python train.py --fused_qkv=false --num_experts=16 --positions="learned" --pooling="class_token" --loss="cross_entropy" --head_dropout=0.1 --beta1=0.9 --batch_size=128 --lr_schedule="cosine"
Rows from block 3 of a small sound classifier, named by matrix and row number. Rows with one number within an expert belong to one neuron, the router's apart. Each number is 200 + 20 x the weight over its row's rms, rounded and kept within 0 to 999. All counts start at 0. After the name is the row's rms in percent of the matrix's.
Before each expert's rows are labels from the 100 clips, of 14976, where the router gives the expert most weight on average: "loudest band" is the band of the loudest frequency at the time of the peak. Only what is clearly more common there than usual is listed. The data: acted Russian speech (Dusha).
# router: router (model.blocks.3.mlp.router.weight, 16x256), inputs 86-171
# up: expert up (model.blocks.3.mlp.up, 16x64x256), inputs 86-171
# down: expert down (model.blocks.3.mlp.down, 16x256x64, transposed), outputs 86-171

# expert 0
loudest band: 500 to 1000 Hz
router.0,081,154,191,221,223,215,197,188,179,185,175,191,209,248,182,224,186,207,208,208,173,213,194,204,175,200,212,223,215,186,230,202,205,204,186,194,186,196,216,208,224,184,191,196,158,188,159,218,190,200,174,184,204,165,199,181,174,187,185,203,211,220,176,182,197,202,217,168,203,211,207,214,177,173,197,228,201,200,173,222,178,206,213,209,160,229,208
up.18,186,204,206,179,185,218,192,179,187,169,242,210,167,180,185,188,184,182,168,206,193,184,181,205,203,221,178,191,190,181,202,201,156,235,222,212,181,200,201,196,178,222,201,240,225,228,248,204,208,226,220,164,188,170,201,204,224,214,200,206,183,191,193,195,163,218,182,197,196,234,261,191,213,145,197,184,216,173,217,212,217,205,184,210,173,189,201
down.18,155,139,209,207,191,190,171,193,181,200,222,192,215,212,187,216,175,177,211,194,212,215,198,203,175,178,188,189,193,200,164,239,204,204,203,174,203,210,202,199,205,201,173,229,204,187,205,190,221,139,202,200,200,192,193,202,203,188,220,204,229,149,209,224,173,221,207,198,171,205,222,207,218,165,167,216,235,214,217,206,216,232,177,201,228,187,175
up.19,066,224,206,217,178,183,218,196,203,182,217,167,148,191,193,165,211,172,169,199,201,160,201,201,174,233,178,170,230,226,210,193,209,236,199,220,159,213,185,181,185,207,219,225,209,173,220,168,187,226,233,201,192,197,254,193,184,214,192,209,205,222,202,224,205,190,175,180,224,248,200,176,206,164,187,195,181,182,215,201,220,184,174,218,207,198,212
down.19,076,214,174,203,207,184,211,194,196,182,164,206,197,241,171,176,197,196,217,183,195,240,217,217,182,174,189,209,172,189,171,219,193,187,197,179,213,217,193,215,203,142,203,182,157,187,226,186,208,194,175,223,193,220,211,206,251,177,193,232,211,224,168,236,183,202,170,205,194,235,212,198,212,218,215,180,174,215,213,213,204,198,179,181,220,199,196
up.20,096,213,222,199,208,195,208,198,198,179,207,193,207,208,175,165,185,205,195,193,212,197,206,173,213,215,204,161,173,215,212,220,213,242,190,200,215,203,198,187,201,169,223,250,249,177,187,166,185,217,220,207,174,192,226,208,203,190,205,200,165,212,203,227,166,229,199,194,215,216,186,163,202,216,155,153,195,164,201,218,207,211,196,213,247,196,231
down.20,092,152,184,217,182,216,208,200,229,192,225,202,197,180,201,182,211,181,207,229,207,178,172,216,178,185,189,182,161,161,163,211,186,193,181,191,191,216,214,197,196,199,180,256,138,202,217,199,157,212,210,178,192,196,218,184,220,189,181,228,206,185,245,191,198,214,185,192,201,208,201,191,198,198,216,190,222,172,162,188,176,183,192,214,190,181,216
up.21,096,209,222,197,199,156,209,150,220,210,202,190,200,173,211,201,166,168,184,150,204,250,181,202,193,216,209,197,188,186,228,232,179,213,190,190,182,189,238,206,210,170,180,237,221,218,198,206,212,205,190,186,218,184,194,194,200,182,219,237,176,168,177,215,196,213,243,159,186,200,180,179,157,190,184,198,201,186,205,234,202,194,184,171,193,202,229
down.21,095,185,213,175,193,186,206,192,214,174,203,189,200,197,198,164,168,195,196,226,216,177,177,214,217,204,191,206,231,223,193,154,192,224,197,213,207,217,173,221,186,178,200,212,201,179,207,171,160,215,236,195,179,201,197,224,168,179,211,172,222,211,227,155,196,192,205,208,183,231,201,193,198,237,188,185,223,192,195,234,192,203,171,194,202,183,197
up.22,094,186,201,208,205,224,147,215,196,224,210,190,196,189,197,204,219,189,181,239,186,182,199,194,199,186,163,233,200,208,198,198,202,184,180,175,195,220,171,216,195,230,210,195,197,274,215,205,215,234,233,214,182,204,229,187,209,196,209,167,207,192,216,201,203,179,189,209,227,185,213,213,213,217,234,179,186,192,183,206,212,169,203,225,144,232,205
down.22,099,157,231,218,211,199,169,222,216,227,201,203,229,237,175,216,189,186,184,188,204,234,216,190,206,186,167,163,225,229,189,233,218,187,197,172,197,144,187,208,183,239,203,181,215,200,181,201,191,168,184,204,226,192,214,217,181,206,204,195,212,164,189,222,191,203,247,203,216,188,192,206,216,174,191,214,201,208,216,215,211,222,181,190,188,223,192
up.23,100,207,215,168,217,230,166,201,192,224,208,230,176,194,195,214,212,219,182,237,184,177,181,228,179,197,190,219,196,198,193,181,184,196,220,212,182,178,178,231,199,233,220,173,163,268,222,205,208,235,185,218,201,177,238,204,203,191,190,179,172,222,195,180,217,209,197,200,186,217,252,217,185,182,216,214,219,204,201,196,175,182,199,203,150,221,191
down.23,101,176,194,218,191,195,186,208,192,241,166,196,228,214,211,197,168,204,211,183,194,234,189,177,186,221,189,191,213,223,210,196,193,190,206,191,199,202,184,188,213,189,206,226,249,209,198,217,217,156,213,235,208,179,169,210,171,190,202,164,259,184,205,248,190,204,203,208,183,209,176,229,205,195,210,202,193,195,203,196,224,223,196,205,184,202,217
up.24,098,223,233,207,211,202,215,214,183,206,209,209,173,187,196,197,206,178,181,201,208,157,202,215,224,236,184,174,176,204,206,207,226,235,191,210,190,200,171,218,210,172,244,226,211,186,216,141,172,202,212,213,174,180,246,217,211,212,178,223,184,245,193,208,186,225,161,186,209,230,190,172,208,204,171,167,202,159,229,199,210,189,198,197,236,192,209
down.24,100,186,216,201,205,222,195,199,233,203,199,201,173,238,182,202,167,202,193,176,205,201,193,205,196,184,186,197,187,176,192,200,214,217,162,192,216,237,204,191,209,185,202,253,169,188,212,242,192,185,206,212,199,210,177,173,200,209,211,245,226,203,189,189,225,211,206,181,204,204,220,221,195,210,231,185,223,197,217,214,184,181,220,217,180,197,159
up.25,081,218,227,174,204,194,213,215,200,194,190,204,226,176,205,171,196,189,210,193,209,238,207,194,202,206,219,190,202,217,198,211,192,208,190,174,169,216,211,206,218,188,196,245,181,200,207,227,198,189,205,180,179,199,204,231,182,192,213,162,185,171,178,200,201,177,226,182,185,166,205,181,210,235,167,208,225,187,173,208,167,170,203,226,216,219,203
down.25,092,189,207,167,196,196,250,172,166,185,232,204,183,182,217,218,196,217,204,182,213,202,207,195,201,180,227,189,199,164,201,209,207,189,187,234,194,179,195,194,222,181,203,179,209,172,213,211,193,229,224,213,173,186,187,180,173,181,201,206,215,179,212,164,197,191,202,230,227,191,205,174,190,176,178,208,216,184,200,223,213,182,160,222,202,192,206
up.26,112,220,215,186,208,165,197,198,198,213,194,198,193,207,192,184,170,217,193,192,224,243,208,207,225,194,220,180,187,178,230,231,185,216,208,181,211,221,226,189,198,213,189,179,256,180,181,205,225,183,181,197,209,209,176,206,179,220,215,233,180,164,174,203,192,215,255,151,206,187,173,187,197,208,185,217,189,161,202,203,205,232,209,185,211,190,201
down.26,109,214,197,191,192,202,206,180,212,188,211,199,211,175,243,211,169,195,175,223,190,226,171,227,196,218,216,221,186,185,196,197,204,224,202,199,215,220,204,190,199,180,201,244,176,208,210,153,163,240,190,204,184,223,200,211,214,235,166,202,179,219,211,167,192,170,158,175,192,203,186,160,211,218,195,213,213,176,201,185,201,232,199,194,215,180,183
up.27,071,175,231,187,207,201,209,194,190,196,218,193,181,207,206,168,230,209,202,225,167,176,208,198,187,194,197,178,188,220,171,214,220,201,211,206,208,196,189,211,202,183,208,212,179,235,204,186,197,233,214,225,192,195,226,222,210,176,195,152,174,204,241,198,175,199,200,164,223,186,199,190,185,214,217,198,214,207,182,194,169,171,175,247,201,214,201
down.27,087,163,216,195,228,226,187,202,217,208,202,196,228,219,211,227,207,177,210,169,201,180,185,151,195,206,193,184,196,190,170,233,219,199,208,190,200,183,180,191,219,212,211,202,226,209,228,193,208,179,228,193,215,191,205,202,177,211,192,176,263,169,222,216,210,229,196,219,202,208,205,213,192,182,215,220,201,200,214,185,221,188,165,221,169,199,180
up.28,082,207,231,175,200,214,180,175,215,208,204,194,164,183,206,218,231,186,206,172,157,195,202,235,196,181,215,200,193,187,181,179,199,174,216,191,207,196,240,221,209,194,223,239,161,234,227,195,213,245,210,168,228,168,230,195,190,175,209,203,176,195,196,207,197,193,213,194,198,193,210,195,197,230,220,181,204,186,187,227,204,169,213,204,174,210,213
down.28,087,170,195,227,202,224,193,203,201,218,219,191,238,209,210,179,208,191,193,212,201,197,188,190,188,235,178,176,224,200,225,178,238,194,219,202,205,178,159,175,216,231,193,187,235,216,212,207,188,134,233,236,209,160,208,250,167,177,189,196,213,204,207,216,171,221,222,202,175,209,215,205,189,220,209,225,224,216,218,206,238,235,177,218,182,207,175
up.29,081,205,231,194,209,197,215,202,181,206,214,190,225,195,178,164,190,204,198,180,210,200,219,179,192,201,224,157,168,190,205,224,202,231,180,193,185,218,210,196,193,149,208,246,220,189,207,176,179,189,203,193,179,191,223,208,219,190,202,199,153,209,209,221,172,223,194,203,217,198,181,178,192,214,165,143,235,151,212,226,193,190,210,194,243,215,213
down.29,095,124,239,221,177,207,224,187,215,203,229,205,180,205,180,223,194,206,194,226,196,168,165,228,173,168,176,192,184,174,172,217,196,200,194,186,174,237,195,195,200,158,204,220,156,201,200,186,202,189,211,201,183,203,208,164,160,170,229,244,187,190,202,186,169,187,188,216,205,181,193,204,192,234,180,224,200,201,214,170,206,196,202,216,188,197,201

# expert 6
loudest band: 4000 to 8000 Hz
router.6,092,204,246,218,208,220,177,223,200,238,203,213,191,208,196,211,234,191,203,165,209,219,169,201,223,225,206,193,172,194,190,227,223,215,184,159,241,215,242,200,217,178,209,203,211,177,258,199,195,181,187,198,192,188,230,215,192,172,189,195,200,208,191,192,192,223,234,182,188,179,187,196,175,154,203,201,178,203,216,214,206,194,221,201,186,214,173
up.18,070,215,175,194,186,210,247,215,178,221,233,227,177,189,213,190,205,216,194,184,201,210,211,193,219,219,210,187,195,188,209,241,214,234,175,211,154,177,183,196,204,213,192,187,168,203,153,192,224,191,218,170,223,214,194,222,182,217,196,190,239,196,226,183,198,221,180,127,200,184,193,175,168,220,250,213,187,184,197,178,207,188,182,220,215,192,190
down.18,086,202,231,206,171,212,145,207,169,167,218,193,209,209,221,228,211,183,203,197,188,220,233,230,215,196,192,185,178,226,189,203,219,211,198,193,209,209,202,221,185,190,201,215,216,234,231,181,209,222,187,191,191,196,198,180,191,221,185,196,215,213,194,133,215,221,201,246,196,190,212,241,210,185,194,180,219,191,210,173,179,183,208,184,209,189,190
up.19,101,228,207,194,204,209,176,198,203,194,227,226,174,214,170,195,196,219,206,216,204,192,196,198,240,216,211,192,169,177,205,210,188,255,185,205,245,200,218,198,196,192,223,217,250,188,204,172,179,242,214,138,209,207,207,218,213,217,209,203,210,196,189,183,212,213,183,149,215,234,241,212,189,183,198,220,211,158,198,205,191,176,178,178,218,177,218
down.19,106,173,193,212,210,174,199,192,159,216,232,210,187,195,165,207,202,209,176,205,182,224,189,205,229,205,205,193,225,188,231,196,170,201,215,197,188,210,224,192,192,213,199,186,191,226,192,208,219,196,210,180,231,176,189,194,216,223,191,249,195,204,169,221,205,205,221,222,231,205,203,204,203,177,227,172,207,180,216,212,226,216,200,194,183,201,217
up.20,131,219,205,194,195,198,196,172,199,197,223,208,164,200,176,195,203,204,188,193,199,188,189,194,238,201,217,190,181,188,210,204,199,243,192,213,231,206,203,191,210,182,241,236,235,193,221,176,168,239,211,148,187,201,217,207,192,197,181,210,186,197,190,182,193,228,188,161,206,237,251,195,173,144,193,199,213,146,212,208,200,192,190,168,204,208,218
down.20,115,189,211,217,195,181,194,178,201,226,209,226,185,215,171,198,202,229,180,179,218,252,195,208,223,202,221,196,224,202,242,221,174,242,198,200,187,209,244,233,198,207,195,202,193,223,199,215,222,189,203,176,218,194,183,173,192,183,210,257,175,162,195,195,199,214,223,213,216,200,207,189,207,203,229,159,207,153,206,206,233,216,191,173,173,201,218
up.21,092,213,212,196,203,176,198,190,184,190,186,210,196,183,205,200,192,193,209,156,206,169,187,210,200,204,181,218,213,210,216,187,183,198,204,196,186,236,212,189,208,204,140,184,183,179,238,219,218,201,185,228,176,190,208,224,217,173,203,238,197,215,219,208,177,214,195,259,176,204,214,211,200,225,198,176,212,214,205,200,191,198,193,185,164,193,175
down.21,098,212,186,221,195,224,235,189,213,181,191,211,237,212,197,201,229,218,188,250,214,202,223,202,213,197,212,218,181,212,166,222,220,171,183,197,214,221,165,180,225,191,228,217,163,217,190,222,188,164,168,220,212,165,211,212,191,179,179,179,220,185,199,212,196,212,238,230,185,199,211,207,182,206,227,169,184,185,192,210,213,206,185,197,201,227,174
up.22,097,219,185,206,196,200,196,209,187,185,196,210,190,196,155,210,200,210,210,188,210,211,220,195,203,219,198,209,133,160,181,203,179,234,231,212,243,161,221,180,210,220,195,205,222,190,197,202,186,245,224,189,232,205,162,201,231,203,188,218,221,222,205,208,209,231,198,190,226,191,238,205,198,170,200,264,204,173,209,231,202,170,174,180,222,170,219
down.22,093,192,201,200,189,201,205,231,172,211,223,188,203,201,182,204,214,194,195,195,194,234,205,204,221,192,174,189,195,224,189,188,166,219,212,181,226,241,177,223,186,219,203,227,196,200,217,215,226,212,209,170,202,202,193,194,213,205,231,218,204,179,173,188,182,228,213,195,223,192,194,203,245,168,159,153,199,200,196,207,225,210,216,204,197,205,195
up.23,144,221,253,180,178,206,240,193,197,205,164,176,235,149,216,140,205,200,190,184,213,164,199,201,178,203,205,188,238,231,188,189,220,202,168,205,181,204,199,165,205,242,194,189,206,191,208,187,248,209,206,208,178,243,234,235,216,184,201,191,236,226,236,216,190,166,190,206,217,155,184,189,234,228,203,226,167,201,201,195,213,183,221,266,204,218,211
down.23,106,203,214,190,191,251,227,215,218,174,185,198,239,203,181,212,216,235,219,187,203,189,195,176,173,165,218,217,202,183,200,192,204,199,167,202,213,216,202,209,208,213,187,202,210,205,188,233,187,251,187,206,189,229,183,206,182,182,224,183,254,232,228,198,179,191,221,215,210,202,204,208,183,178,227,234,175,214,150,180,214,180,224,213,190,238,196
up.24,083,220,151,210,203,208,192,210,193,208,234,230,151,186,188,196,199,209,216,202,191,226,182,204,212,219,196,209,179,189,201,255,173,203,188,228,208,172,185,206,219,180,210,215,164,203,189,225,199,199,191,189,204,162,190,217,194,220,208,175,223,166,200,171,200,244,207,162,184,211,210,192,160,186,229,215,246,198,202,217,192,221,177,175,174,210,173
down.24,079,190,185,187,194,205,175,212,188,209,219,231,188,217,195,224,215,170,206,184,211,214,218,238,228,207,184,177,190,210,193,200,207,226,216,185,211,212,221,229,189,173,190,222,246,192,192,187,197,201,185,225,212,196,194,184,190,173,205,252,209,185,196,195,210,215,201,246,210,197,168,233,218,204,219,186,207,185,211,206,184,184,203,168,212,151,221
up.25,099,217,195,225,178,226,241,189,207,213,219,190,183,203,237,178,207,214,189,246,193,186,197,191,199,230,219,168,184,203,193,195,209,222,165,207,174,200,210,179,190,230,208,193,181,184,152,178,202,182,189,192,176,254,208,197,184,214,181,183,212,241,222,218,210,208,179,156,226,148,207,158,185,224,241,189,158,177,202,207,210,200,176,227,215,212,226
down.25,092,225,235,196,199,203,143,220,178,179,199,206,199,193,212,247,217,202,199,188,184,189,184,196,205,178,224,204,215,204,196,190,176,209,207,220,225,198,207,200,191,224,196,212,190,193,224,202,189,248,208,198,178,195,173,123,199,226,234,195,188,181,183,153,212,203,186,211,226,209,195,190,217,157,196,191,262,204,187,174,217,196,224,193,194,203,214
up.26,092,260,181,209,207,214,154,195,210,199,234,212,182,201,167,221,198,206,200,240,187,171,195,186,206,237,194,213,182,205,187,189,170,239,195,200,224,208,228,228,184,215,229,216,226,204,208,178,175,238,230,154,190,208,199,201,233,205,192,202,199,213,201,199,198,211,179,158,201,235,248,204,211,178,195,216,216,179,183,237,213,185,189,183,208,175,218
down.26,095,183,191,209,187,192,204,185,211,236,200,194,184,199,173,202,175,210,170,189,214,205,209,236,210,189,205,196,203,175,239,215,167,192,217,208,193,209,206,217,150,224,206,225,174,222,215,225,225,202,190,209,218,169,194,173,199,199,196,233,174,162,159,194,188,232,225,203,228,207,206,231,186,200,216,153,210,181,199,196,215,206,212,195,184,205,203
up.27,093,204,188,182,212,184,199,213,184,198,205,202,139,173,189,206,191,179,218,172,205,226,172,220,205,177,172,220,185,186,218,225,198,172,213,204,205,188,191,223,208,164,197,204,195,196,231,226,200,199,204,202,209,177,188,226,222,188,213,206,170,144,208,174,191,204,203,210,184,256,202,215,196,177,191,178,249,223,205,215,193,215,189,160,188,218,186
down.27,101,201,196,208,189,211,173,178,203,224,202,213,200,240,197,183,190,200,194,204,186,179,222,197,227,221,186,186,173,230,193,204,223,193,187,169,194,198,177,214,188,192,194,200,189,233,166,207,212,166,190,223,196,166,197,218,195,186,194,228,191,192,209,221,221,210,216,210,152,182,215,219,170,215,197,199,171,174,191,169,223,202,182,207,189,190,183
up.28,113,220,154,207,222,208,193,208,200,185,232,205,140,191,182,234,205,200,217,204,187,212,179,207,218,211,186,215,171,193,197,208,178,228,194,234,217,196,204,226,197,180,210,231,180,187,191,201,178,198,204,163,194,185,188,172,202,219,188,193,195,198,195,190,207,245,184,158,203,242,246,199,180,157,206,222,223,179,206,234,214,202,166,145,210,196,210
down.28,104,217,201,209,191,202,140,194,221,219,218,227,209,209,179,221,182,194,202,174,212,218,196,225,207,211,171,189,203,204,234,192,182,224,214,207,196,207,203,236,158,199,203,204,200,219,202,228,204,204,200,198,204,170,176,187,194,210,200,242,179,149,152,201,206,239,186,210,213,208,190,200,246,215,181,163,199,179,193,219,199,203,223,164,219,171,207
up.29,070,210,181,197,231,165,201,206,226,212,183,184,178,194,176,229,204,162,202,156,203,241,195,205,194,196,167,217,178,218,188,232,194,181,223,212,204,194,221,208,175,166,208,233,209,187,231,244,187,211,216,201,210,170,186,208,213,184,217,214,170,170,178,202,182,191,237,215,196,220,231,206,199,179,178,190,225,232,234,208,206,173,187,137,177,196,200
down.29,070,208,192,187,209,187,186,187,216,203,217,181,191,193,176,203,153,191,224,198,203,185,196,213,237,229,189,233,175,195,166,207,222,224,190,210,181,207,207,212,243,179,204,219,207,219,221,217,190,198,178,222,263,199,168,228,205,157,187,209,184,174,198,203,180,223,203,175,164,188,182,213,193,245,204,218,167,236,182,225,186,192,199,188,207,200,172

# expert 10
loudest band: 4000 to 8000 Hz
router.10,092,193,211,169,190,242,202,192,198,192,240,220,214,260,198,166,178,215,195,200,184,210,209,224,207,208,248,187,201,174,195,214,175,214,202,234,195,209,221,179,196,161,202,219,218,206,183,183,192,224,216,216,189,204,182,183,216,180,183,183,184,208,178,240,211,243,193,217,237,210,172,180,193,183,186,165,172,206,190,200,175,200,217,193,163,220,200
up.18,106,219,212,181,210,169,184,222,250,181,205,172,204,189,230,205,180,215,192,223,189,230,209,215,198,202,189,206,194,190,145,225,221,194,193,211,221,188,234,194,220,174,220,221,221,196,185,212,200,196,208,202,205,205,196,232,195,173,191,132,193,241,180,163,205,203,195,187,186,176,185,199,194,209,174,244,198,200,183,208,191,211,189,201,224,204,213
down.18,093,161,189,209,244,174,225,214,183,198,209,193,181,195,203,168,202,192,185,180,177,171,208,188,230,214,220,212,231,231,229,193,236,223,203,174,180,214,164,201,204,182,197,195,226,217,206,155,182,191,225,194,192,193,206,259,194,203,195,221,195,231,205,195,190,187,212,210,184,188,204,182,217,224,217,193,180,193,190,205,216,168,196,203,212,220,203
up.19,097,207,172,191,185,205,198,183,196,179,228,211,174,236,202,213,184,199,209,190,176,234,207,222,201,200,183,219,196,181,226,190,172,190,246,225,192,183,197,226,186,199,181,194,206,203,191,238,176,210,185,210,226,183,156,199,221,203,207,174,180,204,164,209,219,218,172,190,200,239,171,187,189,209,212,178,171,207,166,199,199,170,189,166,175,182,209
down.19,091,183,170,213,210,223,227,199,210,205,187,192,188,180,164,233,219,219,199,197,223,177,221,180,202,202,216,192,194,172,211,208,190,259,186,197,209,192,216,183,217,229,185,149,267,196,173,221,174,223,207,183,218,198,188,195,187,199,195,180,205,152,192,209,209,188,209,218,210,191,197,181,203,200,180,232,194,187,196,161,225,195,203,177,174,185,219
up.20,115,203,208,204,223,167,205,189,207,188,219,188,213,205,194,214,200,187,171,185,202,199,201,184,227,220,207,162,204,181,198,201,225,223,211,184,201,212,192,173,203,187,198,259,191,159,174,174,168,186,197,224,193,236,203,252,210,188,189,233,203,211,209,187,198,211,201,207,197,203,212,179,200,163,207,226,185,188,206,217,208,203,187,221,254,210,217
down.20,100,188,223,234,246,209,195,206,228,208,186,223,190,201,193,205,169,202,200,230,226,184,203,239,215,234,198,198,167,221,231,197,196,197,196,174,237,188,180,216,214,148,209,210,184,169,200,196,191,190,211,191,207,181,187,231,211,200,200,202,206,158,218,217,185,222,201,220,186,155,187,182,180,257,211,212,213,195,210,190,222,198,196,197,200,167,172
up.21,093,224,238,195,210,178,174,212,231,184,208,164,195,194,218,211,175,206,193,192,203,227,202,203,181,196,201,201,198,181,188,230,203,213,182,194,199,211,261,182,233,189,218,231,210,174,174,184,218,197,209,218,201,245,224,254,218,171,213,161,221,234,203,177,194,174,198,205,215,162,200,198,190,235,187,251,209,200,186,217,183,214,222,214,201,197,206
down.21,096,216,178,190,227,192,223,211,203,233,177,167,238,226,189,178,171,191,185,178,175,211,175,196,180,207,218,196,191,202,207,218,233,171,215,198,176,213,177,182,221,189,178,199,190,203,233,153,177,170,220,218,191,206,172,255,205,170,208,181,190,238,216,206,195,191,204,203,210,222,223,188,211,211,226,188,202,188,181,234,197,189,219,219,218,210,199
up.22,051,221,224,193,195,199,180,180,246,174,210,195,190,205,184,192,206,221,221,223,223,179,164,194,231,198,202,192,203,195,133,200,225,197,180,201,200,221,234,194,213,187,225,232,220,184,172,221,186,245,191,187,194,215,189,211,185,191,196,175,189,240,176,187,244,218,179,232,195,198,232,220,210,166,189,227,201,158,205,205,191,195,212,191,141,213,206
down.22,074,189,181,181,249,236,164,184,183,196,170,189,217,188,212,183,194,204,230,198,181,191,223,162,154,197,157,191,197,183,201,206,204,176,203,181,238,169,191,203,199,192,195,161,174,196,193,201,171,162,219,192,186,185,205,186,199,175,200,187,236,233,211,222,165,191,216,197,222,181,158,200,180,226,243,186,181,179,199,195,196,181,182,235,222,214,229
up.23,073,215,214,212,232,209,216,212,241,199,189,194,230,138,215,182,234,199,214,234,200,193,249,183,184,193,183,185,208,247,160,181,219,202,187,174,244,187,191,204,203,185,225,206,206,197,209,180,200,224,217,184,191,211,229,196,187,180,198,183,196,237,194,194,154,189,219,207,186,183,166,218,202,195,198,240,215,224,212,183,199,219,193,214,226,225,197
down.23,090,157,196,205,217,155,209,224,156,185,193,188,184,189,201,176,211,173,192,200,149,192,181,233,198,190,228,210,202,231,176,154,220,202,225,204,184,202,167,197,173,192,201,195,191,225,185,152,191,188,218,197,189,204,202,242,216,199,200,239,187,226,196,189,221,167,197,198,150,210,207,170,229,251,197,208,195,188,197,202,176,139,217,211,212,176,193
up.24,103,227,195,202,208,196,170,237,236,178,194,178,198,190,219,214,182,212,215,221,193,223,203,214,177,203,180,227,213,217,163,206,192,201,168,181,228,227,239,226,216,164,219,231,216,198,169,194,224,212,186,192,197,219,220,214,190,180,207,142,206,236,203,206,205,180,196,193,199,174,192,208,195,234,206,211,187,197,173,200,181,223,191,211,197,181,210
down.24,094,171,173,223,233,181,209,225,159,210,202,200,197,223,202,205,197,235,167,168,148,173,234,215,189,238,200,187,219,205,218,214,221,209,209,229,164,197,153,216,215,186,179,193,206,225,198,205,163,148,189,186,232,195,208,215,211,168,214,200,172,228,218,188,205,189,211,188,225,193,211,195,209,209,182,193,163,180,164,207,211,172,203,213,220,199,189
up.25,083,208,227,213,211,184,175,189,188,203,189,192,221,146,172,187,218,208,217,217,225,163,199,179,211,211,204,177,191,230,174,185,187,228,175,145,217,201,218,173,199,206,219,232,199,168,201,164,209,204,190,209,171,224,241,203,184,209,194,231,205,201,230,217,182,192,207,187,204,164,201,219,218,207,222,212,208,170,204,193,220,229,220,217,218,190,204
down.25,081,198,211,205,207,219,174,197,201,215,208,180,227,201,211,194,169,195,221,207,157,249,198,213,192,194,167,192,209,214,171,204,178,184,200,200,176,223,162,208,169,192,194,192,168,229,224,207,221,134,210,213,196,211,213,197,211,221,193,212,182,209,205,221,204,223,200,181,225,210,241,215,182,229,235,209,185,191,203,231,192,200,194,230,207,221,174
up.26,080,221,206,184,162,190,193,195,219,168,232,212,172,269,196,224,176,194,207,176,187,253,179,220,198,208,195,210,167,156,217,201,189,225,211,223,187,172,253,208,199,170,186,204,207,203,168,220,187,201,195,203,231,191,179,201,222,197,199,168,196,189,191,179,233,203,167,194,217,204,185,190,201,197,192,201,213,192,195,216,183,192,189,156,176,172,232
down.26,083,195,210,174,239,210,213,191,214,205,180,217,207,179,195,195,199,217,192,187,219,158,218,186,186,177,213,169,201,168,204,258,182,195,180,206,212,201,243,195,218,216,183,171,249,176,168,182,194,202,216,196,190,183,205,212,211,174,229,175,229,180,193,227,167,206,191,208,209,176,175,207,200,176,194,211,207,194,201,174,243,215,197,199,202,219,216
up.27,117,224,217,194,219,163,153,214,245,204,175,205,192,170,192,196,186,204,213,225,214,190,192,188,203,183,192,218,205,194,141,219,215,205,180,171,223,217,227,198,229,171,212,236,198,195,184,195,231,216,191,196,163,218,203,254,203,187,220,189,224,246,207,194,193,180,201,203,191,186,218,203,204,219,182,233,210,207,182,210,191,215,213,211,219,197,187
down.27,099,198,231,223,206,183,194,203,193,194,191,152,204,224,191,179,204,200,216,179,184,207,207,211,190,228,184,196,215,257,218,165,250,211,205,184,174,193,180,214,184,175,211,228,181,201,206,183,167,138,206,216,189,203,223,226,201,196,179,251,144,221,197,202,199,208,222,208,180,225,184,207,194,229,207,176,183,197,208,193,181,184,194,236,233,215,211
up.28,083,214,233,189,195,187,207,200,222,186,194,179,196,171,230,207,209,212,182,213,197,206,204,199,192,198,189,202,186,185,163,230,227,204,191,167,220,200,225,190,240,189,209,244,217,173,177,179,195,204,209,199,170,244,215,229,203,181,199,174,216,234,194,174,186,190,194,183,212,166,195,201,188,193,174,250,212,187,207,203,202,223,208,214,237,182,224
down.28,090,177,215,204,249,234,187,224,198,225,189,196,218,197,194,165,187,221,199,178,161,217,186,212,196,201,201,205,218,219,230,203,203,202,207,167,183,196,193,207,205,166,194,205,169,201,211,161,170,155,219,222,179,197,180,256,194,186,198,186,204,207,228,219,174,208,220,201,182,189,213,187,217,228,250,176,172,195,184,241,206,188,182,224,214,221,176
up.29,087,214,206,186,205,198,188,216,255,179,207,189,222,162,205,216,198,202,194,216,201,198,200,178,191,189,207,192,235,201,148,199,226,204,161,173,197,198,235,219,221,205,212,235,234,156,197,201,192,222,192,187,200,223,221,203,199,166,199,191,224,229,207,183,194,170,202,220,180,172,209,191,226,242,202,252,194,199,181,192,180,208,211,226,194,207,199
down.29,086,197,198,230,208,226,168,217,191,244,189,204,199,181,219,192,214,209,207,183,192,221,210,173,204,199,182,211,185,240,198,198,198,195,210,215,206,173,167,223,210,157,206,189,154,220,216,198,169,184,191,209,205,186,195,225,217,191,214,172,167,211,203,227,190,203,181,167,214,210,203,185,210,210,229,165,167,210,181,230,214,196,197,243,249,216,199